config.yaml
embed_dim: 256
encoder_head_dim: 64
encoder_layers: 12
text_encoder_width: 128
text_encoder_mlp_ratio: 4
text_encoder_bias: "qkv"
text_encoder_layer_scale_init: 0.01
text_encoder_parallel_block: false
lr: 0.0018
beta1: 0.95
shampoo_beta: 0.95
precondition_frequency: 16
batch_size: 128
final_lr_fraction: 0
warmup_steps: 120
Rows from block 8 of the audio encoder, named by matrix and row number. Rows with one number belong to one attention dimension. Each number is 128 + 32 x the weight over its row's rms, rounded and kept within 0 to 255. All counts start at 0. After the name is the row's rms in percent of the matrix's.
# v: attention query, key and value (stacked) (encoder.blocks.8.attn.qkv.weight, 384x128, the v third), inputs 0-127
# proj: attention output (encoder.blocks.8.attn.proj.weight, 128x128, transposed), outputs 0-127
v.83 102 [146 169 135 112 118 145 115 215 131 142  81 103 166 192 119 149 102 111  95 104 129 102 184 104 157 143 125 162 187 133 140 166 180 142  73 115 147 128 145 123 172 133  91 161 175  89 108  87 111 171  80 142 139 119 160 135 163 103 150 147 194 154 136 132  73  71 174  84 113  59 123  94 104 101 159 128 138 122 145  95  90  73 130 105 106 101 125  66 128 115 147 132 108  99  80 121 181 111  68 139 107 110 147 130 172 109  75 177 156 189  79 152 114 173 104 132 128 136 147 137 131 144 104 146 159 164 164 161]
proj.83 102 [ 54 183  80 160 158 110 129 138 108 122 163 119 141  92 150 143 129 158 155 163 136 130 128 173 137 101 107 104 124 128 105  97 193 179  62 187 113 148  73 127 111 178 121 130 147 166 127 135 101  76 115 158  95 148  98 145 143 121 100 145 104  78 155 150 182 132  85  79 163  91  62 109 158 133 131 162 140 198  87 125  84 111 141 192 138 146 130 208 204 156 153 110 118 130 130 135 175 131 130 193 125 189 119 138 119 110 147 149 142 161 120 147  98 140 140 104 155 125 206 123 118 168 152 123 129 166 131 118]
v.84 104 [ 88 114 154 148  95 116  92  88  92 143 114 160 139 174 153 126  93  97 139 136 110 148  55 141 148 114 127 172 126 135 131  89 108 155 176 173  73 127 153 122  92  94  86 162 156 140 124  88  71  94 121 150 179 116  87 104 141 112 137  89  99 128 224 131 163 124 105 107 141  86 153 149 156 147 111 181 133 106 199 116  84 170  42 165 140 131 168  81 118 133 159 147 161 156 136 124 142  76 150  59 122 115  76 122 110 132 133 132 115 136 156  84 160  50 168 114 152 152  83 138 148 157  97 157 146 107 104 110]
proj.84 085 [174  70 144 146 132 110 142  73 142 117  44 134 124  36  84  92 114 109 150  92 109 119 126 142 115  84  96  66 170  91 120 145 119 113 162  86 149 152 159 142 122  74 111 137 124 179 167 133  42 136 100 189  92 151  41 108 144 128  84 166  97 164 107 158  76  55 117 191 139  79 156 163 110  98 130 138 128 138 119 141 145 152 173 150 132 112  95 119 121 109 136 136 107 137 141 105 103 123 131 144 101 109 150 163 153 148 168  68 112 112 160 178 133 118 106 127 153 127  92 116 153 147 131 140 130 100 183 108]
v.85 119 [126 179 171 135 161 123 149 132 199 125 127 152 111 133 154 128 103 122 128  81 106 104 125  55 119 183  87 108 107  96 137  92 102 133 138 145 126 118 137  75 144  77 136 137 120 126 179 146 119 171  68 156 148 136 113 112 118  89 137 119 136 179 135 166  67  66 123 149 155 102 125  41 117  80 149 182 106 119 175 140  53 116 169 128 122 127 116 139  96 139 149 187 123  94 141 148  93 137 142 222 124 115 120 105 125 176 171 142  98 117 169 132 124 190 170  81  98 134  93 170 152 200 141 109 110 148 115 109]
proj.85 101 [ 86 103 109 138 116  97 103  95 149 134 137 111 139   0 181  86 110 111 124 104 136 144 146 169 150  74 118 111 117 108 140 123 150 140  99 133 118 136 140 132 118 107 117 129  91 126 112 139  77  74 225 173 104 120  77  91 140 114  82 125 125  51 131 131 148  78 110  74 128  74 156 150 146 108 118 141 154 183 140 117  78 135 166 146 137 129 134 126 181 129 145 125 127 125 126 154 130 117 121 203  98 148 146 179  96 139 227  82 125 143 175 147 123 128 117  94 135 119 143 116 137  90 134 134 128  86 164 109]
v.86 090 [132  99  68  78 164 111 151  96 122  80 124 128  88  71 110 156 176 124 122 164 178 148  99 123 133 126 176 131 149 137  92 124 132  92 178  97  82 174 177 125 127 177 101 107 175  93 126  67 118 155 199 139 138 119  77 166 143 190 151 135  47  81  71 131 178 143 162 178 160 176 113 164 126 175 126  86  67 149 134 124 131 130 106 117 181 129 111 161 109 150 123  99 127 139 160 122 157 129 119 133 151 151  83 116 149 157 147  67 109 166  73 107 126 147  96 114 166 113 100 130  63 133 138 142 101 142 104 123]
proj.86 096 [178  51 158 161  81 133 118  95 103  90 130 143 123 107 104 135 153 109 115  92 117 134 133 140 154 138 155 138  89 145 139 187  32 124 165 118 138  76 137 131 161  73 134 117  75 119 153 135 130 108 119  78 123 124 166  86 116 145 144  99 136 154 150 111 119 115 164 181  95 138 174 158 105 104 116  89 173  72 200 119 154 128 109  79 145  90 135  19  59 104  90 104 135 137 117 101 105 112 162  66 133 120 129 157 131 116 118 180 132 100 161 136 188 120 111 131 107 126  72 140 133  64 134 138 118  90 163 137]
v.87 102 [163 211  51 155 175 119  97 172 115 157 131 108 155 117 128  63 169 135 129 129 151 128 143 151 147 159 124 157 130 126 137 117 128 138 125  89  96 108 117 108 120 175 144 120   5 158  81 119 128 132  96 183 114 160 183 155 123 126 112 124 127 132 152 101  75  94 108 117  87 172 135 111 123 140 110 151  98 186 105 162  88 118 133 155 171  78 108 166  89 115 128 166 126 142 134 139 135 154 109 148 156  85 180 133  63 112 164 129  93 121 139 109 156 142 105 154 117 154 169  94 211 123  82 143 138  91  88 189]
proj.87 098 [155 137 108  75 105 215 173 135 108 103 176 117 107 144 119 177 151 120 104 180 156 108 130  88  96 149  96 160 125 126 154 108 123  95  93 144 123 158 111 124 149 134 147 123 224  88 109 168 246 154 211 105 203 144 181 147  93 133 139 175 158 130 135 140 131 160 100 157 166 171  59 126 104 140 134  91 121 143 113 127 170 104  51 168 102 153 142 177 124 133 142 143 156 123 126 111  92 144 119 113 166  88 154 109  82 115 137 154 124 129 108 123 106 142 138 149 142 140 114 144 105 180 136 128 101 154 132  95]
v.88 065 [110 163 127 180 136 190 119 114  79  86  69 165 140 113 122 132 129 168  94 180 134 163 147 178 110  76 137 105  95 188 149  95 116 128 106 175 126 200 150 166 117 108 106 119 168 119 118 168 196 129 148  79 107 117 142 107 115 131 101 128  81 168 128 134 170 113 104 103 148 130 161 113 123 155 181 115 132  40 178 136 122 191 190 108 140 128 127 121 149 172 111 102 144 121 138  76 174 142 105 119  97 125 123 145 176 131 149 126 160 117 122 136 125 131 141 198 118 116 119 120  50  81  49 175 121 164 154 128]
proj.88 078 [149 134 140 118 160 113 133 130  98  51 116  75 125 122  49  97 109 111 139 107 138 104 113 136 149 192  89 147 148 154 156 164  91 119 115 120 144 182 146 115 157 115 116 112 134  80 122 103  92  56  37  90  70 101 148 116 131 134 136 169 153 170 115 130 104 159 142 188  92 107 162 143 115 117 114 118 152 137 163 113 187 161 102 138 133 124 126 113  92 133 146 129 155 119 159  56 108 149 160 105 163  68 133 116 124 142  73 215  92 154 146 165 141  59 159 135  89 126 149 128 126 147 173 152 121 162 165  59]
v.89 106 [100 107 149 136 109 130 133 122 105 108 124 137 102 104  95 181 152 126 109 108 129 159 138 159 142  96 196 166 139 160 121 112 130 164 150 112  65 148 121 134 115 142 117  83 182  86  83 145 102 127 200 122 118 163 113 159 153 203 124 155  96 121  77 204 122 148 102 141 129 144  95 126  66 114 110 131 141 110 136 113 159 180 155  42 138 155  70 101 112 157  98  85 108  60 150 169 141 125 138 116  99 108  68 137 170 136  95 160 156  87 126 113 142 227 127  95 137 192 116 126 132 121  66 111  77 129 128 121]
proj.89 110 [156 156 195 126 118 138 110 119 123 120 111  95 138 191  97 120 104 136 116  85 141 150 116 132 141 163 145 176  92 156 130 139 152 143 131 171 137  84 114 113 165  97 126 147 107 117 148 114 106  92  48  92 105 111 139 167  99 148 151  82 144 172 162  78  96 210 179 163  82 155 173 173 170 127 162 139 130 154 177 131 201 125 183 102 131  86 141  56  64 155 138 113 135 147 157  73 115 118 173 100 148 112 110  54 146 110 101 194 142 129  61 122 159  67 119 140 112 129 126 134 147 128 118 159 140 149 131 120]
v.90 097 [ 91 133 126 159 126  93 132 153  97 172 154 161 188 148 123 160 173  95 107 147 119  89 146 150 158 104 123 146  69 193 123 165  76 164 128 196  53 127 196 114 176 146 119 147 160  79  89 159 158 131 121 153 164 107 121 124 149 105 133 115 106 113  80 152 122 128 142  74 148 128 146 131  61 130 136 143 114  89 161 156  67 166 212  74 100 113 116  85 125  96 127  95 192 103  89 112 183 129 110 141 114 138 104 146 138 143 170 155 139 117 123 119 162 120 178  62 137  87 106 134 115 126  79 161 160  98 123 150]
proj.90 097 [175 162  78 129 148 148 182  77  99  29 139  70  97  85  86 130 122 142 131 113 131  96 106 136  82 130  55 137 156 108 136 110 120 133  55 130 152 170 125 114 172 122 124 150 178 124 131 163  73  47 117 109 113 157  98 139 141 155 111 177 143 109 108 134 123 113 107 133 107 100 103 142 130 137 129 138 157 183  83 150 140 123 123 181 108 119  91 184 130 120 165 130 129 127 149  75 126 129 188 165 201  73 163 149 119 129 106 148 172 149 152 176  83  66 113 155 149 132 156 114 118 184 147 165 135 128 164 105]
v.91 077 [ 87 134  45 106 112  49 158  54 173  66 146 137 125 130  90 109 159 125 116 148 149 129  68 118 164 166 152 122 159 171  85 116 127  91 161 110 113 145 164  73 146 168 148 137 134 107 144 164  99  80  88 170 101 180 159 186 167 191 156 163  97 125 134 192 156 148 117 179 111 142 114  95 114 125 166 132  93 147 133 111 150 159 188  65 152 154  94 131 132 130 100 165 149  92 137 126 151 108 147 156 159 104 100 129 161 137 150  58 116  78 140 132 125 165 134  95 146 142  80 165 131 173 138 143 114 108 133 150]
proj.91 105 [149 105 192 115 117 135 130 104 142 130 149 103 109  78 185 143 126 122  97 119 146 121 141 145 114 111 143 130  66 101 186 115  80 115 131 164 153 106 140 143 164  23 139 126  96 103 165 148 163  64 223 119 110 114 147 121  97 138 122 167 115 115 112  82 106 135 182 177 107 139 207 176 107 150 130 105 177 122 207 134 140 127 142 106 133  93 182  72  69 106 154 134  96 125 119 117 101 137 113 121 145 111 158 139  74 108 192 151 143 135 122 151 178 134 120  92 130 101  82 128 153  70 176 131 121 107 135 153]
v.92 104 [101 131 139 142 172 140  97 110  49 160  57 103 180 145  77 133 150 106 124 136  85  83 135 171 179  98 150 172 153 137 104 111 125 184 181 140 129  86 160 128 123 133  54 140 164 117 115 129  84 158 145  91 129 121 112 123 169  92  93  95 138 112 112 182 146 124 179 114 139 121 111  78 103 125 128 120 102 126 140 131 125 137 105  96  79 177 101 136  95 146 131 108 118 163 176 120 150  85 130 169 117 108 160 121 105 124 146 153 183  86  87 140 161 137 171  94  98 112  99 103 218 107  91 128  50  77 118 195]
proj.92 099 [158 143 111 140 123 142 154 116 136  89 120  72 112 153  74  87 125 166 123 127 173 115  95 163  63 127  86 149 102 138 135 108 182 146  78 170 131 122 123 126 138 111  73 144 149 145 149 168 114  64  51 104 108 160  84 215 153 103 147 147 138 135 137  93 145 147 136 174 121 134  99 114 104 152 139 160 123 184  95 144 188  84 112 150 114  81 144 136  94 107 176 123 158 131 143  88 112 133 129 110 149 141 143  62 104 124 157 171 117 156  63 187  69 121  88 159 153 132 199 114 133 210 115 153 158 100 125 145]
v.93 087 [149 107 148 113 129  70  96 141 150  94 115 162  82 146 158 129 147 118 141 112 129 228 101  87 164 124 116 107 133 108 125 142 105  61 109 110 131 110 124  98 154 140 161 106 140 143 138 166 169 129  78 188  93 148 125 158 189 123 213 170 129 138 127 186  99 108 128 173 104 122 165 159 117 152 162 150 170 147  62 120 143  72 172 144 131 126 106 120 139 133 116 128  98 124 161  60 118 133 187  97  95  85 153 163 123  87 121 124  78 113 185  76 112 177 143 160 127 178 126 161 149 186 186 133  91 102 139 114]
proj.93 096 [109 112 150 111 137 133 122 123 174 194 142 180 126  58 255 153 143 137 115 125 138 124 133 145 131 143 170 100 115  94 118  60 181 143 146 152 112  90 117 121 140 110 152 130  82 158 158 141 162 131 220 169 115 108 125 131  85 101 102 120 116  95 123  85 131 107 105  98 169 160 151 138 177 119 117 131 105 136 152 146 121 140 199  77 123 150 137 104 163 130 110 136 106 135 121 190 168 121  75 155 121 156 156 125  98 149 161  87 138 125  84 108 182 212 114 131 135 107  81 118 139  89 117 101 143 109  92 140]
v.94 077 [ 93 185 175  97 104  96 167 123 181 196 106 127 120 108 127 113 193 155 105 102  79 128 139 147 136 132 138 131 100 132 120 107 147 155 171 135 116 134 111  70 116 171 203 169 143 102 144 141  37 135 124 127 170 175 146 144 113 101  73 104 131 114  61 112  65 129  80 108  89 138 157 130  88 123 122 149 142 124 122  87 124 136 127 115 153  80  93 103  97  85  67 155 105  13 172  97 117 148  93 138 168 142 143 127 140 133  89 113 127 122 106 112  91 158  85 134 109 132 155 116 159  78  94 136 135 154 137 165]
proj.94 075 [127 220 172  95 113 134 133 155  95 166 130  82  81 226 187 192 116 104 130 146 156 141  97 106  75  82 116 190 158 120 141 114 158 139  74 124 129 129 113 127 145 130 137 144 183 134 122 124 141 180 131  63 166 116 151 131 114 126 177 148 134  98  98 161 147 188 126  94 135 145 113 147 168 139 111 143  78 108  86 108 139 129 108 158 131 169 159 162 176 129 181 164 167 137 115 159 117 126 154 134 123 142 109  74  95 115 172  66 178 140 126 115 176  82 140 155 151 146  88 128  99 178 107  92 129 172 101 151]
v.95 104 [ 93 169  82 102 103 124 144  92 116 100  90 122  97  42 105 149  60 110  97 182 160 155 100  95  84 140 121  71 189 143 134 130 128  95 165 172 129 106 163 121 123 137 137 171 141 160 171 149 108 158 115 121 138 115 169 166 132  74 116  73 117  80 172 180 105 157 137 156 131 130 154 107 139  97 127 213 161 138  96  90 126 199 104  66 149 106 142 169 137 133 132 135 142 116 142 115 123 126 154  66 166 124 120 139 135 108 138  70 177  71 113 106 133 178  66 158 124 115 123 145 140 122 163  87  80 141 148 162]
proj.95 098 [111  85 169 144 157  88 118 133 180 191 133 124 115  95 223 119 140 155 129 119 158 153 171 160 133  81 171  78  64  90 169 103  97 122 111 159 131  87 156 130 131  60  88 124  57 101 152 135 134  95 153  89  67 115 117 106 120  93 103 137  80  81 135  72 168 132 135 137 158 145 183 115 146 165 111 120 144 124 185 151 102 126 137  67 149 121 192 107 110 126 135 124 118 130 125 144 120 126  65 150 117 163 139 134  70 116 189 114 139 150 127 134 141 143 130  93 116 129  99 125 162  50 172  92 122  97  93 157]
v.96 100 [116 171 110 124 146 163 104 105  97 166 191 123 181 158 121 121  92 138 124 109 121  86 118 140 147 145 141 146 100 127 125 147 134 176 160 114 129 111 208 127 136  94  89 174 137  49 118 127 116 141 146 108 166 165 159  76  77  46  92 141  98 139 138 131 149 139 211  68  67 131  87 149  66 135 164 110 112 123 114 134  89 109 162 133 162 123 153 154 138  89 141 118 124 107  93 150 112 165  50  90 146 127 167 123 171 111 103 179 200  98  99 148 136 127 135 125  83  88  50 154 114 106 143 128 139 107 104 133]
proj.96 094 [125 178  55 118 113 144 176 144 132 105 167  94 109 202  93 154 149 158 109 147 132 111  92 145  94 106  76 177 151 134 160 103 163 152  60 126 126 184  89 130 158 107 101 133 146 151  99 166 156  74  75  96 102 187 157 177 135 152 155 174 206 117 124 144 149 111  97 129 136 153  54 108  92 201 114 138 114 155 110 129 128  98  92 157 129 105 149 165 135  90 161 100 118 119 121 107 120  91 142 120 176 141 126 133 140 106 111 139 138 182 164 147  75  67 115 186 171 142 188 134 102 179 122 145 137 140 124 129]
v.97 102 [148 105 139 115 156 111 110 138 132 146 157 108 171 134 131 170 125 154 143 140 154 149 185 113 149  80 139 158 158 123 158 141 120 124  72  88 140  92  76 133 134 111  40  80 127 100  94  61  78 192 139 104 137  95  57 119 135 154 147 114 167 108  58  99 127  76 112 161 181 121  53 122 151 126  92 126 128 133 129  94 112 108 122 193  84 190 183  83 156 186 136  99  95 145 132 112 167 175 108 162 129 136  57 106 161 125  92 100 154 141 129 135 104 102 145 146 108 144 164 100 159 158 118  91 137 150 128  80]
proj.97 094 [106  91 114 174 120  93  81 118 108  71  83 169 176  73  64  58  98  95 150 107  95 143 124 129 152 116 114 102 149 174  59 153 160 152 173 140 107 102 102 133  95 208 151 145 113 156 123  91  73 124  88 209 142 109 106  99 153 129  83  84 117 122 134 162 131 111  85 109 117  58 117 127 126  75 126 167 127 140  93 109 143 107 141 169 125 132  78 100 140 168  88 115 123 128 148 153 173 124 207 133  62 147 118 165 184 138 104 164 103  99 132 133 122 166 111 112  97 127 153 108 109 127  85 154 118 121 152 135]
v.98 087 [136 141 141 145  87 153 140 180 154 141 108 130 139 131 142 204 120 136 145 129 120  86  71 169 115 122 166 160  90 148  96  99  89 158 113 104 114 129 111 139  92 122 126  95  49  89 150 137  49 192 138  80  94 128 101 121 135 170 119 118 132  55  84  86 169 142 149 120 105 146  98 136 116 135  92 111 157 153  97 125 165 179 115 121  56 118 189 161 160 139 132  97 100  96 178 189 113 150 166  77 110  73 141 146 117  81 107 190 162 102  97  75 181  84 100 141 145 139 120 144 129  93 127 131 132 113  81 125]
proj.98 092 [159 144 140 114 115 132  98 116 129 166  81 143 115 255 112 119 138 123  99 122 122 143 124 111 102 130 146 195 118 143 118 119 165 132 182 110 112  69 138 137 139 138 108 121 164 173 107 123 110 234  67 115 187 135 126 129 113 115 162  86 158 177 117 147  86 164 143 153 116 160 139 122 122 123 114 137  93  57 109 129 158 125 146  62 114 109 117  93 112 101  92 107 128 136 124 107 124 116 133  47 141 134 124  86 166 135  66  95  96 115  89  92 103 113 135 156  96 164 133 125 120 145  50 161 150  94 125 109]
v.99 097 [149 107 156 177  93 171 129 150  87 163 108 118 192 136 156 128 145 151 127 126 118 124 234 116 139  62  85 156 122 110 112 101 101 204 103  34  96 160 112 121 101 109 138 152 124  92  82 112 136 174 155  98  99 166 110  95  82 137 135 120 119 123  70 130  58  41  74 104 110 137 125 150  74 155  99 145 120 152 171 147 162 160 115 154 119 117 131  99 139 107 167 117 105 100 154 167 105 145 118 171 110 131 111 152 123 148  79 189 151 119 155 128 123 118 139 155 114 159 134 110 169 110  90 113 150 169 178 129]
proj.99 099 [152 174  94 100 149 149 116 154  80  78 105 118 138 178  51  91 118 118 129 128 122 130  88 102 126 178  99 173 154 171  87 137 165 151  98 144 126 165  97 123 146 198 145 147 198 133  89 103 106 137  74 119 210 113 135 144 122 161 128 118 171 165 123 147  92 163 106 139 111 133  62 114 143 101 116 145  84 139 106  87 155 110 118 171 120 143 100 165 153 157 103 133 158 130 141  79 141 139 192 111 116  82  97  70 151 129  73 157 130 123  99  93  89 105 144 179 141 150 177 125  94 208  91 160 145 167 123  93]
v.100 108 [134 132 129 119 103 133 103 175 161 125  67 151 100 112 138 134 122 163 143 122 134 103  68 131  90 170 169  67 144 114 124 126 154 107 100 116 112 100 102 173 136 159 211 135  52 169 193 135 125 120  89 104 120 121 161 142 133 108 102 104 193 112 159  73 117 154 144 168  97 132 144 121 104 111 134 101 184 204  48 134 170 125 141 138 144  82 138 195 133  76 115 132 131  99 132 156  86  89 144  99 107  94 172 133  84  86 193 101 152 141 106 104 142  80  79 178 152 148 154 143  92  90 116 162 137 117 119 116]
proj.100 085 [105 164 139  91 137 145 135 171 160 200 133 135 107 255 214 193 161 153 110 164 143 131 138 108 109  90 148 134 134 108 119 109 140 127 111 131 127 127 107 107 141 135 106 116 153 122 117 141 213 247 141  86 153 164 132 113 131 102 159 139  88 123 125 153 177 153 145  93 175 161 114  90 142 165 102 140  91  76  69 126  97 139  94  87 118 147 172 161 160 106 126 129 129 131 106 182 136 127  66 114 149 164 127 124 125 128 103  70 136 116 107  86 111 135 140 132 128 117 127 118 132 138 106 106  97 141  98 120]
v.101 097 [ 91 149  72 133 142 112  86  81  92 194 156  42 194 104 112 117 142 132 138  87 101 110 150 112 119 107 152 148 141  99 147  95 114 154 132  17 125 100 166 106 152 145 109 103 118 122 107 147 112 128 164 151 108  93 159 118 117  52 161 116 134 167 171 170 140 147 160 137  56 136  91 115 111 145 153  91 107 196 131 133 162 130 148  95 127 168  81 102 108  90 147  96 141  94 119 189 140 148  99 148  74  83 108  97 186 142 136 109 143  64 109 107 149 184 129 131 128 131 105  80 160 114 131 121 113 111 114 166]
proj.101 108 [145 166 135 121 116 161 166 141 179 115 187  91 133 169 104 110 156 144 100 156 174 133 139 144 133 165  85 160 112 125 138 104 168 131  77 188 138 155 117 133 167 101 121 140 158 104 126 139 192  55 132 138 104 158 172 199 131 138 129 160 166 129 148  74 101 192 114 140 147 205  82  92 114 178 138 145 127 205 174 152 158  94 119 147 134  93 152 126 123 142 120 101  91 121 124  76 109 128 122 133 182 131 105 108  99 108 130 226 152 176 121 150  70 102 123 162 165 113 182 139 106 167 160 135 121 158 143 109]
v.102 087 [191 160 130  80 146 135 127 156 148 169 138  87 168  95 141  90 139 121  98 186 118 157 210 107 116 113  91 114 176 189 110 109 118 134 146  48 118  95 175 151 173 169 122 157 106  96  96 153 140 149  89 154  99 113 208 128 119 126 107 109 129 135 108 138  74  89 133  84 107 140 156 116  91 183 111 151  77 116 209 112 117 135 209 161 113 131  92 125  94 115 140 186 103 119 169 117 157 148 120 155 158 149 189 120 114 177 108 132 123 140 193 139 126 135 153 167 138 100 126 110 117 121  99 111 183 155 141 109]
proj.102 091 [110 124  43 143 128 147 128 114 100  56 178 104 138  44  77 113 148 126 129 134 170 108 125 151 161 180  89 129  97 141 130 143  82 138  77 167 122 161 118 128 153 142 139 112 149 107  85 126 150  31 154 119 179 112 179 129 119 166  81 181 158 106 110 141 151 134  96 160  96  86  59 122 114  94 119 117 140 147 171 100 124  90  81 186 125 102 111 172 141 171 115 139 145 120 129  74 150 131 187 158 116 104 127 106 112 103 128 211 118 139 170 118  85 113 149 129 155 139 178 135 109 124 180 155 136 138 170 129]
v.103 084 [172 135 154 127  88 123 137 138 143 197  80 174  93 142 134 121 116 127  91 131 157  69  96 133 136 136 121 114 128 197 107 171 141  79 111 143 115 135 158 131 122 107 167 105  91 128 115 129 149 145 124 113 165 108  86 189 121 104  70 101 174  96 120 108 119 163 111  96 123 103 106 159  82  79 121 186 100 108  75 140 151 154 195 137 119  80 104 125 131 110 174 137 135  77  69 201 176 109 121  97 185 131  65 126 105 153 136  73 146 109  41 162 140 111 114 100 113 174 136 163 194 112  93 155 138 118 106 113]
proj.103 091 [ 95 209 133 116 160 149 119 147 116 140 123  93  54 209 174 206 119 168 126 127 120 150 125  87  77  58 154 129 133  95 172  73 162 149 111 114 129 120  95 122 120 127 110 141 135 111 146 149 118 128 115 115 152 161  95 114 127 115 150 145  68 134 124 150 204 118 171 104 156 110 131 170 162 139 141 104 101 131  64 113  72 129 144 152  97 160 162 207 168 112 174 155 202 128 143 176 105 141  97 146 154 173 174  99  89  96 151 104 159 123  81  87 117  78 142  88 122 147 111 118 167 137 137 130 122 118 113 108]
v.104 117 [156 139 179 134  82 118 114 188 142 180 104 152  90 181 145 188 117 133 164 109 134 129 105 197 123 154  79  64 109  77  80  99 122  99  66  90 169 211  99 103 147 147 147 144  58 126 172 150 100 162 135  69 119 153  94 129 129 120 126 136 208 128 146 137 120 154  84 138 115 131 143 119 121  89 157 169 176 164  93 143 147 126  96 129 145 112 153 143 117  97 181 142 101 111 136 130 104 127 158 125 194 164 166 179  76 176 135 155 147 106 137 124 145 139 122 138 116 165 156 118 185  99 181 134 134 101 105 123]
proj.104 095 [111 179 153 109 161 138  92 171 133 198  87 157  91 213 221 135 117 152 125 130 102 149 130  86 113 104 183 131 157 128 138  96 187 150 168 122 104 126 116 127 115 165 126 135 157 151 128 139 127 228 107 132 179 126  86 125 112  97 165  89  98 127 127 128 145 123 132  65 157 144 127 119 195 125  98 138  82  84  68 116 126 140 143 103 124 146 121 147 189 111 131 136 160 127 110 196 147 128  84 126 101 135  75  74 141 129 113  33 144 123  84  99 129 134 145 148 121 140 119 116 129 150  61 123 153 109 103 127]
v.105 105 [178  61 117 144 128 151 116 102 137 109 130 127  91  96 134  94 178 135 161 100 148 130 180 185  95  60 131 150 127 119 137  81 139 167 107 144 141 212 115 186 134 146 162 107 147 117  62 158 154  93 178 132  68 151 135 107  90 183  77 102  77  82 110 153 101 207 107 135  85 202 136 120 106 155 128 134 109 170 134 125 146 212 105 106 141 168 117 156 117 148 114 100 124 129 115 125 131  95 201 117 150 153 162 142 137  99 136 108 154  74 170 149 142 133 147 128 117 120 118  86 152  69 103 113 119 119 152 137]
proj.105 115 [194 129 138 105 108 157 122 132 158 114 138 106 129 173  57  88 130 132 101 109 124 116 110  89 106 214 119 165 105 151 133 164  67 115 147 136 124 126 158 134 161  99 137 144 142  82 105 141 162 121 110  77 179 125 182 172 128 150 158 109 183 196 120  90  99 190 156 194  90 157 141 119 116 141 145  88 109 109 188 113 198 108  93 106 107  95 120  94  36 127 116 117 151 134 133  84 106 134 137  84 135  72 129  39 142 114  66 188 119 119  98 116 131 100 135 174 112 135 128 144 119 121 128 148 131 135 120 126]
v.106 104 [118  76 140 157 118 142 159 156  97 143 105  58 196 159 134  98 120 108  38 121 144 134 124 175 104 123 101 157 137 114  97 124 152 213 104 118 137  77 130 158 167  52  79 168 135 127  69 156 141 160  93  89 180  94 136  77 157 104 102 132 168 134 117 135 127 126  96  78 140  94 115 177  64 160 116 123 132 114 123 115 135  86 112 120 102 114 152 129 152 164 168 141 120 184 123 173 139 104 112 155 112 171 190 122  76 137 105 144 178 149 115  78 133  98 169 114 131 105 170  90 189 152 122 166 138 116 112 116]
proj.106 107 [113 170  64 129 157 155 137 134  94 117 130  77 112 130  98 130 121 175 168 123 127 146 117 133 112 123  92 112 168 153 106  98 192 165 125 125 119 165  81 136 100 211 131 127 184 144 116 137 104  93  99 184 174 144  98 169 150 138  84 165  98 105 130 152 158  86 138 137 116 117  43 169 132 122 134 155 101 162  54 134 107 127 107 217 125 158 110 212 140 123 167 125 158 125 149 152 116 136 140 172 101 164 118  59 169 126 134 140 135 141  99 156  76 127 141  96 187 148 191 141 136 190 134 160 134 152 123 133]
v.107 098 [125 147 108 102 128 104 143  82 162 132 151 129  78 118 104 106 125  90 137 165 105 155  95 149  96  78  94 147 134  89  92 111 134  62  99  48 174 165 186 104 120 163 137 107 138 113 155 148 117 120 124 133 120 131  81 138 177 171 134 110  76  97  99  98 146 137 139 163 138  99 128 144 167 152 207 146 129 147 201 123 138 148 115  57 124 102  68 131 182 120 123 137  22 130 122  71 105 130 160  98 118 109 163 130 112  98 148 124 125 113 244  89  89 145 127 164 139 111 105 149 139 127 150 121 148 135  94 116]
proj.107 087 [122  68 148 164 109  99  96  85 134 145 116 132 125   5 176  87 140 119 108  89 138 129 127 151 157 179 169  90  98 122 174 137  53 154 191 153 114  64 145 123 142  99 133 124  62 148 121 154  99 109 167 156 141 113 137 108 117 134 128 120 109 132 126  76 125  87 142 164 109 132 169 146 111  92  77  97 132  92 219 106 107 113 141  67 143 103 122  50 119  94  87 105 139 128 120 145 150 119 119 124  85 147 100 101 131 125 161 104 111 131 143 139 187 180 143 114 106 142 102 109 117  74 141 140 154  79 173 113]
v.108 103 [157 110 173 140 119 160 172 115 122 123 115 149 144 180 120 165 132  79 188 111 115 117 166 175 149  89 113 116 117  89  80 122 150 168 119  72 140 130 117 127 105 117  71 115 153  63 150 176 128 157 122  49 103 135  84  81  83 120 100 154 140  82 132 216 185 103  85  94 131 161 124 134 121 124  86 143 202 131  76 114 118  98  81  81 113 145  99 167 106 147 129  77 125 165 168 129 162 160 127 140 148 152 156 157  96 114 140 176 140  75 166  99 151 159 152 101 119 126 104 106 126 103 150  87  62 144  96 119]
proj.108 102 [122 183  77 129 163 118  89 172 138 151 103 143 143 187 110  72 128 165 105  85 107 164  94 151  84 177 112 165 132 152  91 135 207 180 125 156 106 117 109 134 121 182 123 130 130 125  90 128  94 124  41 119 132 130 109 186 106 120 127  62 167 130 133  88  98 158 116 116 108 128 124  98 171 114 130 171  98 125 118 150 196 133 155 111 116 109  70 130 122 146 130 105 142 139 142 111 155  98 128 127 117 117 119  17 163 140  58 142 135 133  93 100  44 113 127 169 133 127 172 129 129 129  65 157 155 139  95 147]
v.109 112 [139 168 137  96  95  76 127 106 150 120 107  88 123 137 139 149 105 115 129 126 107 185   9  70 113 115 146 125 164 117 151 110 143 114  94 135 143  97  86  89  96 111 152 107 147 178 182 116  68 127 135 143 187 117 102 167 167 155 160 148 162 160 150 138 154 170 126 168 144  79  90 107 179  69 133 181 117 130 120 173 139 117 110 112 135  96 111 143 191 142 128 174  75  93 142 136 104 156 179 125 120  94 123 109  74 125 129 113 129 151 114 113 116 191  70 160 122 110 165 165 208 146 175 124  89 109 123 144]
proj.109 104 [ 90 103 192 159 122  87 101 127 158 207  91 139 134  89 221 132 125 130 140 129 134 147 147 133 151  68 182  70 113 105 139  98 158 129 168 145 121  77 127 122 119 126 113 147  64 167 176 120  89 161 149 183  99 123  90 115 135 106 101 103  59  97 141 102 148  88 150  91 165 140 157 147 135 122 100 122 134 140 116 130  74 127 172 105 144 150 165  86 167 104 136 122 117 125 120 193 128 112  87 159  87 196 128 144 127 117 200  47 124 123 106 121 181 172 131  73 117 125 101 127 152 101 134  97 125  85 116 135]